{
  "train_examples": 42238,
  "width": 192,
  "mlp_ratio": 6,
  "head_dim": 64,
  "qk_norm": false,
  "layer_scale_init": 0.1,
  "inner_norm": false,
  "optimizer": "ademamix",
  "lr": 0.00085,
  "beta3": 0.9995,
  "grad_clip": 0.5,
  "epochs": 75.8
}
Rows from block 4 of a small autoregressive pixel model, named by matrix and row number. Rows with one number belong to one neuron. Each number is 500 + 50 x the weight over its row's rms, rounded and kept within 0 to 999. All counts start at 0. Numbers have three digits each.
After each neuron's rows are labels from the 100 images, of 14976, where the neuron reaches its highest value: "strongest on" is what is common among them. Only what is clearly more common there than usual is listed. The data: capsule endoscopy frames (Kvasir-Capsule).
# fc1: MLP up (model.blocks.4.mlp.fc1.weight, 1152x192), inputs 96-191
# fc2: MLP down (model.blocks.4.mlp.fc2.weight, 192x1152, transposed), outputs 96-191

fc1.540:461483529510588528542553462502451467559529442444461418508480560411541538463461456456494506515522472505497434583542441504454423460504561569440467484601466479646528460496518450525474462403500541478639449461596466486531478426544524477535485533456434515459469410456431523547519438532521506508
fc2.540:534463514457494498495471494555451514449554507411538462500547499469613460497532544502538546485426390450578479459559498481468531414468470534502517505515524520442416452516491437549435546440501577329449467490481531528481403484545442462470545498563535533479558557660465527501434427515470516472
strongest on: finding: ileocecal valve

fc1.81:600541523489463510513467555405438635532426449494501499542526483516504502503475465505416567531485445502377493491460466412486502470467476435464463372504547486514447588493438475620538559526475537567500518494481485475500600585537421563578468550504472509533402468650482390429479479527431424588
fc2.81:486448430487536543481491540570501465456504512394507481553575556548486483584409516491499533468536485540551619536505495498432522460546448530507513466551592526491536462489487581521508440585532454451552396494522538521460409454401581472496504490439493476505469442298547539521484528519527529343
strongest on: finding: ileocecal valve

fc1.34:484448483522529418509513628422442555544519509553537491537430562538441431514456513492515541483657581515494505538486532484450511503519471552514431574472469522495489482546386529499615507536470502486586533427515532527464458439498500564477545454483503417451490415599552551450476525542507557523
fc2.34:561487451491495517519449449476457462563524542463506520549446529449503459518563569500483463510492844530545510458485523470495492567456511528478510481494500503492547484492503500530480506505496463614474474486467477489501553469499496451505511526537461509469526546460458478488481580434542474447
strongest on: finding: ileocecal valve

fc1.569:490477470585444557412480479466459535511404463467510483473467544350543549458558454568509591466511493493458439496519505527557512444460518501579546543465509519484637476578491506540545503507551581541479505480457539579534483518516473585521565533506453456530492377543477501510438556513473495496
fc2.569:500520518465560493526547461456526530483447492552495488567561482532496493496486459520454499488479720526484539488525469517486497491478465508489490470548490471435424547500493481485452525503498489260536530555487491507582562476481481524555553543474494461486462463751563475469491519461494542490
strongest on: finding: pylorus

fc1.47:522539499462641433550435479439549415476443503518554518462509581419433429414472502519520548512537457544466525472447527455559438420539428605566491563564574529588545569446531530496686477492546533505561501480528511517480543525492546537483516526498557539513501582421452416452500553472583572490
fc2.47:501470496515453570477500563529431553480574515508506513515480489493539548518509509518477466551459438553536480535502516520502509536529470514555482454459462521515469480539509566469514510472545491532547509469517475500473487468515464497509485489473575480461472513608544516513521473522500434502
strongest on: finding: reduced mucosal view

fc1.385:515555490517501441448385507517541481438412558575476447392458481446645490462535447473476596476564508516491514488461397413427517422496564463529529523548509525543516511411442436526454505566427539593460462551410441574481540495512515513548494465599492423623474423511510515499538509496391589438
fc2.385:489526566423456581507512465493516437548554526442551501556465539525499514526473495517502467553476518462513536459465480513432570488522476522479504524524507445531459544542497521491521488483491488167586543511548554447450507438495513466471506512531519530550485527614481498590481498493506555530
strongest on: finding: pylorus

fc1.685:497556528526588449477589429525485505505486482453447531509363456438484497456473516433600475503551500572443537531484455414487532439583570484581486493457625541530461520542445562555505527563556546570487517506542527537491537471541576480485487496492494471441431477539495460488462516503450549559
fc2.685:488555411509480548397568435542488527497443511527530553490467369466551467527551549500406497478402574443543526527561528467525472488580438566543533492577494449494478522484476463480541519481557534468452542502405485568524483582588494462477524498465428524518481513622567516464533451503502518770
strongest on: finding: pylorus

fc1.144:470448530486481457533513519452349562534465468516463527530475612507491524425526404477539622505558540455469551517519447461526538462481593471521378528489533424492483442497479504578533508544425587561527520506488475555503475505475534530399511484543497472484472491513398442544506556482463518494
fc2.144:542522546487561428547483496448590436535397526508546466535459512443453567504544498543461484447462594543497469489455538534520473528525482463460510537494497502519517586498501477540409471419517494393459463479460509500485554530527432537544484475486494476531522591376523512492537479476462512604
strongest on: finding: ileocecal valve

fc1.152:531534527559576488431513504541483415544461405515490546484407590433471452495355450541507523547485505520538487539473469565460442461546513573583537471470552615504433442511520343455386513506491537497520455542495495473493517555429540528490560488553560470438398528492509524529441513412556617470
fc2.152:472486541539533555529509528508494460487610498509572488492519493519509481521512517502520504532445616454527495479490573529419545497471526492489495504503433521494513510507533505467498441439478562154502536483535527498482504520500494492506487463528504526510461544748477496505495486484499516451
strongest on: finding: reduced mucosal view

fc1.331:553548472581524500589544551430477519486422461476602457502459502458560522614493423438519549499444455443463476521393507457546524495492501489546526497545571495520539554506457435553502504509541604644550512537543443549502476512503406552439448514453395505506591492513501378491444499474505443613
fc2.331:496487484477449535478528451483490517436516506504475471494492442507507461494512494498494482481541625489534549483523522542500462500479492482476472515479529506475452506504530493489512490508474495552513468492483491483528485470479522537489523470527536519504501502944496493519493500546530601376
strongest on: finding: blood fresh

fc1.663:502550476559538475514610580367496510514489491511598492488476503491471541434457411526622503534536529513401557524504497501563488429508494422459514488446486520533542491519428497571604378551510496601536497496458573405496479494507468577438523545532478499562482451508417475443489462479451434561
fc2.663:529522554500500515514475484535481477496499476510522510537509478539466533519492530493467520546471610473525483515497465463465522497513506508516484482495456492475483516470556513513519483511519480301505496523472528490496490532512468447502487507489495533500447510413515510462453509527519500442
strongest on: finding: ileocecal valve

fc1.210:539591468530552473466421632428564537463417526571523495608501464466535542567488488478467584450541531542425467484399532499564445507470503403387560427489496494450563411477476502505524574511454544507582467471522549523424497560450455541460528459480461575548463479512416417476512513510459590607
fc2.210:487512544509479491522556518519503515503603470451469496461467495510498451528578438485466475475466599415486485478550516504449515485445463486533512502491490488504467499499490472537501531543478491270473488517485476445453511457553459539472507479542528538503492553461480517458496496541513476235
strongest on: finding: pylorus

fc1.28:554546510531522474543560456495448479512441497512499491581450607525482456456452495437467523552572387513527559407421486460540406491515479408541534449395503579470459524534461555537542525536449462446543415483617443516505495379488549578546426450573580543434513547445507423488488544487546586513
fc2.28:516499528505465479516530490439457525463625508476522456542519450510470582462555500441516542406492585512439430472529601476534545479498487484497485528473525424514538511471517533492487470468507556390483543452561547514508562457536500460498508526519437452507442432768554473435508528486499435393
strongest on: finding: reduced mucosal view

fc1.407:581589434524573479492455573482517564564517442475528560569547552397427430500444473488533526521587481439464519547438511538453469515435578425482482507477579481487522468474479545537593511462486487526493483418446603556552439506512525577550473524518566414448423527554481401464546499528435447580
fc2.407:502466518503461469595480514511477456511392474526562458503570559525459498475511479455501471518444669474515469518541564506454601445538439471600470525491523512523472568506427443440437480490446645444494483489468490527535504531474469506536588472528509504517508445591516493459510446491453523640
strongest on: finding: ileocecal valve

fc1.466:584535434418548507465473535499463488597451477588492571515477478468591415524404439532508560491556501475509500548524556561481462408508570468525560401564541529539474526476455468551557476456508535525562535395604586486482479472506522507475507400470528488479492432457546546538462476541511497504
fc2.466:514478529480490478473469542468484480425555488455496475537465463489538533453570522544468486501471421498539423487565500476600460524597513517403555408496447489414483467526528483549489455559506461526454506582523528482436567464432555502479396504523528519519504572621444541481512567482539506554
strongest on: finding: ileocecal valve

fc1.511:510565441568527455548460458459417592513484506482520569575505614450363482516498505514529531412521485494471566573497393420512560492501524548525425445581475515513496546554525480588540438486509530565433530494521509508502553440417591569531448448474446514527425508493452467527515531511340498527
fc2.511:522500536520502502532500511451501482528460495500474514491467536514490486488501536520493503505430784489436482519500496510476506517553472471497494484512504467486448562533510488490513486523523499277475497535534497510514484512556473464528492517501498460482539453612506528518461510510489462267
strongest on: finding: ileocecal valve

fc1.591:462469456541547467581424573483408582480498496469542551506501553535545497477420514511529641470459421486532492456431493462566396481465510403488518525491546448531560391475619488607628365506502478505472595502485508471463481505511501564504571513491503457464513408470528474472520466434517586505
fc2.591:499556489507541462544444518508492475559588546439554478507538524513441555508453545524484463459563432521523406491487543496535457545514548503554503501486437537507509526491499492510494457471477498421560448495471571529513538465497580498527473496475465530462441477523503431527423465480470472338
strongest on: finding: ileocecal valve

fc1.586:576530561489546594478504513509435410547468510541502550548528664433488460544481456482524574516519449512519416446464498470528428468466595501527563430498538465511515503486604371507482436452437500565463514420464459541528528460510490589480515523514551501530517502428415504463585565420453552509
fc2.586:489485491525475544502470524503473438503561511476549507512534452510480521497468484505506480524463503440419475528489507483517553460503474465480531526488461503543472522518464547484497526492406470304546481496432488502461509571492557483511554475529517556521520516820502438520541399476540443691
strongest on: finding: ileocecal valve

fc1.102:611612528484528490513433473467502527410498534556482438513493596489445518542435344559439469520548463455437387471564497571475528538492485456565521511494563549426616615542491454485442466551619517441450471508584455603423593521530504507470466452536537542494463413520431518527508566562487534529
fc2.102:462457510537484533521467524440507511486410520479507542491484449488495453469538546460553520454485479484540502564496515457541394517485543462503467491511584555555503502458439485499537560483445549574589555570436481443502525540406514497470423440491513525546493521622531480479518497447488507863
strongest on: finding: reduced mucosal view

fc1.689:523518487521571585483503433474565438452506625441583516601544606459477508507444481418379612496537473474510529506475541505543423419551492517493459513540473553631504485437517533459462494487465547428532432477558574561487496420551537446609488512475365601479456499414492437500490458485472471514
fc2.689:505478443543507482532452494529534466554485498497496440445525505572517505442585506518552439497555559492498465507513420478449510455495473523452513498559495477455502527519460494479475477520491460370544502485556535436515477498444430513496480425553483446496501471691545551417513513542493548526
strongest on: finding: reduced mucosal view

fc1.257:476527490503517501389463517456568568459451440600404494398512499553495529497478514489540527494570506482416552430473559432474480509541505465420630451512473558516558579470491517514478533478446398533472537452549431533510507491520435491594531454523479474543474436513524540426620480505363576576
fc2.257:562545448517521505564517453553597506530484524564486439394504491454414461512566509460541514455537514501495494484385548529402554480536486514489495470553587395529504413574505583514551528411457470707517504523503508530542529468555535486494512557525505478559435464587481533459563521513464515577
strongest on: finding: ileocecal valve; finding: pylorus

fc1.602:629502475572517477511505518478491546400469393512504542433509458461508413414489349479512565474565495432517530475496470505456542489568602444439526468458528465557505517548526555496447477430463520530465522540510506465444504412520527493453625505517494438527497449553489532473415481563529637496
fc2.602:476520534484522479543491529493467455575544510472517492520509481555493533481498556492446491547466549485520479464454453514422473465520489446444534548510462470477480500475457479510528539543485492400525489514528529466506477546446433481476517458458533547474448506691521477508531523462505496528
strongest on: finding: ileocecal valve

fc1.668:495640449571489510553412572513506525487397540558530512385536476436515478542494532480484516525545456527449422525494489534553447480455488493549536471542490550486513421527434441612532454477544618532510518561556482530521511432539460487519615558581467527474491349597505512562583493448472575656
fc2.668:501496457524514493501520480483507502520484482512494526490496519498482505528477499502509496474530359531495483464483499485486484523486493528482517494523531470524489497483499479522513475462534512676508484483526499523501489466535493492505473486499509504508487500230495508474490488476475482452
strongest on: finding: blood fresh

fc1.92:469458442477507549514429440421512459584452585495490458562482534491414596489404524461533465474556486505388541484437584478469420469636468499559522437438485416534512486502402432585448470554502512573455524496432484536511497479525527573432453510459602527536479450623490587545469408561538528566
fc2.92:437500537510521528480492490530567488478432475553533483513405450522471478534488477514491524491569566483467441516434472498584473409516510472496475501501500400499450545502485450479507548567519522564518533461499519476513520537540511491487507473539475521552488501358528524532523508457471508490
strongest on: finding: pylorus

fc1.607:411413460526542468528515540522512464451465471522515469478540539438425544569532429378437461418430507469494548498508464552576547585504456552543507464367560573564503530515526554594496428529481453537521503388484543597493462520525543510555408473535449538460490505510486532544451328477496609492
fc2.607:482498510489539475501500527491478527444486495509511492471511519495511499496526488498499487513475503492517499489506512466524480474518480516480506514513468495529484515481502510490508483522494484461508488494511532452507514549483547495482496489475497521483487495656515511496497499497487506511
strongest on: finding: ulcer

fc1.190:534515434544558494556519508506463465476490502502565591478429539565543561507515485485457510583447512441472582541476591538443484389566565532447495621491478483608556476590431436600515515513545530453512467414434534433515524534538493478415404534582461453519474494487359497551508540494456574509
fc2.190:526515497499508448487479503514541481496423504480499498483526535456477491482486430509514468515481676529525520513498498508544464523497477442519516538497501526469553540526484531522506548438510497333454517477554519469528502524534464499519524551487492494497468562223484470546511510501460524107
strongest on: finding: ileocecal valve

fc1.516:496568558505555456499445562558472457490508508534542548639470461503618494480593503511554493424531464464522514415562479530569570503509520513489479526515558486550493402475542410529513406577485557560494551517527419462516525519529410574404389438555466541503477489479492495489550347475526543582
fc2.516:460541447572476503522443525427482564563616502455475500473542537487443486500513539513485483510524673481519469549504415485590563490533452549492568441484554539476454458522459498494478490549511452353478528509478476508511554503478508498496419554499515547415450576300472499509484497540479510245
strongest on: finding: reduced mucosal view

fc1.184:567523446494541442484496500502536509439439400468512574524488530501419464489553528560508517477534513492450499500496453473488367497542493485531467530472472480544558493588501416458559387444524537506487489482527480521466642469430481555532531467524503536542522510475494405536448438509507463602
fc2.184:501494549508483488476471534481508509464508503511501466526518481506469488488504510530498494518506542497507483491497511518523500518512505510462517473492496493486486471511495505474501497474498428400475550514493509511529504464536542500493530476477496474489494539697516538505521523515520513532
strongest on: finding: ileocecal valve

fc1.85:430560513514474505559482481500578553572370446599502523496536545522517519498385517595525501572609480497410410551490514404508453465521430458467524495527503507453536457535561477485459463590543495445522469412587438553459499446483516436439435501485632461529499513507487513471468559479487560584
fc2.85:506525557483512493475493527516501491502537520468488539510394547498503551494500500481474461493465557468535516437474459517425577460500517574479533515497442450503501510477504510477460507510524501370525496519435451506530525503481525517508540533515447502474440485306487426489496570525511472100
strongest on: finding: reduced mucosal view

fc1.676:500485498431581448374486542492430465537518477508551482580439563405492574474519418518459559547563436459511453498488491433469489501605554485553444479509530493558511526447448458566552552599514530480471461461443504514454482458447545490488556498623613558499486494462563542406460444507462498536
fc2.676:559537512596498472491441547450439472455551565474514520460543536418484387507481469521502509448537501496491502549497437498527525563469480509534498490524344562458490490489539485515473586454472519511517517505478539518562507553474518462513455430555524518468485546489518490554464456523535542244
strongest on: finding: reduced mucosal view

fc1.646:551638475452566464481451462452466499425507536435571487549434453534460510523471508460494495474573497540446561467561579502575511436526572501469435507483534551619494461493409594472577474555519448564541602455546466507444514529528491482510514359527485497600479438539532512521539514533526479530
fc2.646:460554460516481479464502505472486515471537546480455510511495465512516495521470535515501481492488478531509558522463495552408506467536480492544528509534474530521515464505493496464513480511545450086497482489540529478523509486526483495491492465540482520498517493450516490480517490524483513289
strongest on: finding: ileocecal valve

fc1.168:493423464535477526488534414549504459576485535504506445529410500467495560535542394510548576503518479426427579454509517501450465565487520553534581531626488472600495479445410411529465501470522471527528536494483509477505497331501517564607486448549495478500496442452581514535525437571470476467
fc2.168:552471477530525530535471491534505494544443523478487494418495474512534489488491497492488527538527497457474465498515511480558484524492505487512491510473506458497522433552474509560514448505509536864527496531502503525525523499478495503489541481450450471518516506479491529461507529461459472628
strongest on: finding: ileocecal valve

fc1.338:580623447489550539547464505473477458503486531536493539393469558498526475552380491505502451430461444432412487467451579541481508551451527461559456439456546475502501503502432513598514574496516493456437402458565472580518608434449527543628517528467486548411539513438530388520418574500408515529
fc2.338:445525435452465527485569510470475535523471455440500536486548482498516489502501496531529472538520461496537487555515414475464514523497488465543484482487545485491467537520474479511469515454444558526456547495469507407565413472489488579479496486490506509529499515521471540532529564561454467521
strongest on: finding: ileocecal valve

fc1.561:544611486476514521529550437497566508467527512522548519502450451517511526457514510512507506455526465510473500475480528504600477487527455549547465491447657535467572490537437502445419495488491523459525533445555567480464482530441460534436567423506553474502467513536398426561414558545484585482
fc2.561:497482519550509487485517528473539473500477521514533526526483501487512431550506559424485483519552413575478526472477531489493483469486517451500534526463471437496501530474497529499436459448523473388501409447538556520447537501472503528536499458505475490501498475263565448504530486476452434109
strongest on: finding: reduced mucosal view

fc1.329:496474462420507519473490419457495523485457442467447497505518527591446598545480550499549521396530467473463575463542545470484531411493503508443430506545652468528508605442469469499523543504559602518474560490503499616550483567498540566540537506557535459554530481524415506439499565499527547467
fc2.329:520515502512484488486485534473513556499435449484527496480438491479555515481510537519447467466548385482485480490471568507498484499516533525551532489478506486437506452488460543507495512448528511615501526549473486436508493520464452478468539460528502501473483441282509534435469511452463491480
strongest on: finding: ileocecal valve

fc1.428:456602525578464467552462496539522465531435531500421407452504553500529454574403515574529571501495421473483535521508587484518489522575487425488457408409471582537510522547510557470512456556515423517488518495552421514447389402515557504390518528555536428470530421487505488488504549441429542488
fc2.428:509455514481515519492440503511516457565466499503480473513502502466485503464527493514496489528516532526498437469458518486560471538531472487431507524526523457463502556468477498514488514498539473386535511502483551533500498535446495525491519515499486478510512520585515492511534470479506498650
strongest on: finding: reduced mucosal view; finding: ileocecal valve

fc1.645:521443493560562489466513471517556473517461511545531498543404538512578513542493484501449556456567510496498440561490466538470537537564557447445557380517510518460451542516458431476531454478428466612614503579571576517487538444561449609532529538509518467536346423548551498502421533463443543542
fc2.645:528489460486545447472510466503530497557383524526530510481498503496499486488492504481513523503512398503548496519498502456555491465493556472523488508501537549513477503549523516539549482479509458692441530494541470476490494481499515479495529477452516507468490506357474469511510479479494457707
strongest on: finding: pylorus

fc1.33:541477462508537516463454503469475542490518575523501488457550484459508397454568438586476553460514451468495470504466502526473435488539484468459457436455493565485478493490435442556495471549401522587510551521510493520493530497442509485528479540605536662441491400636530425539626415467493567550
fc2.33:492491462487521479546516521501497554592461475515445481531556488524529453516504521518478515514512451470522501557498458487533490504476544452538499515489495468493469556522487482564478477497461501709546510517433473506548534483500489451544460574479464475473511537577500508495523498499469485670
strongest on: finding: blood fresh

fc1.209:470535413572562543578472598522452506572476428441504528569555605485486532482476477526513532548559461394481558513396518497502457513480516414460534477458446532476467470531476519632581388449449519553483500500460474550446462527446529551579449491486512534536405396482495494530477575511456584519
fc2.209:507592443542513508465507461461443517488597473440475488511506532499481568500429484488532502484532422514509495492538508492526512472464510523466519495507462522518493533472517520559442491503488493343455517506506520474510527463526514486443457499504490498460497514289508557501511504540485472107
strongest on: finding: blood fresh; finding: ileocecal valve

fc1.130:486480465526568440439496553484506562515442504514500423428476521573459466555485550400468482501534505464424557561518496390486450494500565512486590504476515555467555554478442520565527445508447531523422450519466539549496501476564422500435531540490468480601516411506581490502432588528349517597
fc2.130:498509445513453498479494503485486521512449561466490459491516563477500438532490528460496523463583415508558499473461528483506500453458475501521467506549485464543541456479490544541486502512470509701527480494529520494538517470496523519456427516497515577496511537331510513500502496514451483439
strongest on: finding: pylorus

fc1.671:506553504500577515495433525472505539365467500455440521446484587456528509461498445495490514472702456526516455448527529562493459441628415407428481573470507512524590499507585518508524514547441417462486474473493433497520480536570515604523500563544534506506474449445470442461453572489493578501
fc2.671:431444509528459511509497408538516440505497510549557457478571486504552557538497494493504567465475483505520527530520568509508509451545501473488523491490544512543514463461457586451531535453551496581478526520537477471477536486497522514523558504446490492499435436237500450544548540459516490389
strongest on: finding: ileocecal valve; finding: reduced mucosal view

fc1.763:580515490619543452571462522563448471494467515554490460552447451576449414467462423472499552502493468580447518510460469459494451448528565484499438486467439421524494514539531455530480447529547463559431535502486503560446504493526534444382496505478508478580393391526476455503484510480457551575
fc2.763:504490612473466568469515485567434487488517476500570497449530548548441426512497469521518516487480699466501504528541515490466554501505546544531479423556520501475514496511468451507561546507504482247512491453520499459475522568462485538499449475548560505519527532431461494524413545553528535442
strongest on: finding: ileocecal valve

fc1.472:479501459546495439505555534447507459559505499517544513458424516455461431429465494486576536493564470556530474442553502542431425473548442494514554420468470534476538602483571396501510414545392504485579471541511467545429549504444467581425419501552494601521533465493480520521489458459485493529
fc2.472:441483503525514549486484502471434468566404486504464505485410548574537468488507500464401532459450583478530440498488577450475555497467484504562512562504473541503438500521486569565535520516449412639478542478470544472520440539522507492542552475483480470426547529685514516526448465502471463710
strongest on: finding: blood fresh

fc1.734:519486394533563539536418588434471542427411482516501492465455523521517491545557467456517440501440498485530502471432503479592488504510536430543483515548490531440436472545578445534567457495483510558534509451416498463504531512447494487444563499595523564484524464486497355538543403390481518540
fc2.734:506515488538452542550573522458477483505417462500567450470476496571472449490443468484565535478522530466427466495555496500418450444483539477462476491469505514480509512490527528495484489466498452758498462417543514503418515467509435504556500522546496515424562527428594551445549506527506478753
strongest on: finding: blood fresh

fc1.174:482475510638556492530521481478556476526506398591460478438473502520552597465458544461533535510512481523444591514504476586524456556541490431448538529433433575455537565503393548524517480518408463548559463516530461573490562529472435567545563480570479543468406586475489569496532503487509584553
fc2.174:463519438492504496492507592521502471547478498505474512484480514490577478497489539502498538529552485419478463546503558426463472456499579500469480517454511479470482536482457469528585475503570542467492521479490567511433514449505511514471409470465455475488536420413530535484501457486480472618
strongest on: finding: blood fresh

fc1.298:522500457478508477485602560491496516480419451478522534458453570501516532546538429376490488523448402535426518512432532505516440453496535514458475549415542512515665581496510413515469418446536571478445510459539380439508515471467524578464545536562492455562493446555390403559529513583434546561
fc2.298:482499471494510466531471533511514517442516459484502525535500442517445482497503488527499459506453581510540529522469470469557478517462499433555450485511515494424473544471525541503498549514504464422498473485462507482557536541543529469476462473513499462482498504487487541430489500471504504425
strongest on: finding: ileocecal valve

fc1.592:498453434498519520476564565446488580449468476513509480425488497549502401503486421570532524457543478519469544434458439519563455482463479544548516501530470511505571596583533557475562442414439492477462559381569541415483449402592558470483423602482462487401433465532503495584499542591494556554
fc2.592:521508496471488507511527547485474488487558486440552484490514505493505496525500536556405493517553418500517480520506470491446485531516512511522473533520481494494504493477529477546470515529483460233501498524451430525506484447497511454480483542474472493484545514434469516516496483535493517182
strongest on: finding: blood fresh

fc1.719:495573497458477475519589492364532513511401540506523463490484476530428530482391445434525542475632472511468486420508555505470415488573504480449520510415560565481494545510493527485575452484483489511492492500499522479461591456434517468515577494428512512474570482460504538443520482493426524580
fc2.719:497474462542484446455504530489474512445487520481529533495466532519530481468462515522496543517437713485488548462516524442483526513532511495491536518488482514525499484567546482475511525473528542306562513525493478514487450556539506483512473460486491509447486504311493483526479476541543525380
strongest on: finding: pylorus

fc1.724:572520455507571533561540556439589545411418496508376459479544448402493461618483463438483518634476480497508428533422436436473461472496583479568633468415570493481468451485540444517460553505465581462537522528507545520498540505509572493520498532540449549433450475556412391530512417457551511521
fc2.724:501577503516482501566544567531451470508487453529530536517479459472486529516488525556484525529463368467575476468525463452440524498434513514490473472507544522520557536462500444555495498490503445465472555467433517467491518515508431401509520512503517501447512511193518502464512527490513453475
strongest on: finding: blood fresh

fc1.345:574554400488529544589404529525559501461410491470511478534422485587559484397515463462467539470590465480382485542589560469460481479555601475554468484487446479450553510512429585509511422518482515525532496570528425573396507483436532515435547514535411532558455409474385502481521507516554503520
fc2.345:471426502505455505420540559490467485470540542497513567474506428543444468520472520485550500525480603492524462504456454538521438491464484470565444611598518475501471447515502504499586524574499484410495483513532563535494494451499587496475482440429549477441500548527507482524507521483551512822
strongest on: finding: reduced mucosal view

fc1.307:483464456483498518551581505472444481466473437451517460581473530578501581562526528490465468510489396432508465458492429444585567453537437537559527525485523550578492343445433475506590535523511439515474520424454409511488554506497523478447459479524594566610393430486559525548461400493450550494
fc2.307:488521485598538459435458454531451489462514494484515510447566494503527410528536461524526567465530414524547549453552458419461448489545488553457512556462509498555505473459496590508506466490480565524480474566518546446516573527542532536472504502441536548523526532099477512487458483522482496378
strongest on: finding: reduced mucosal view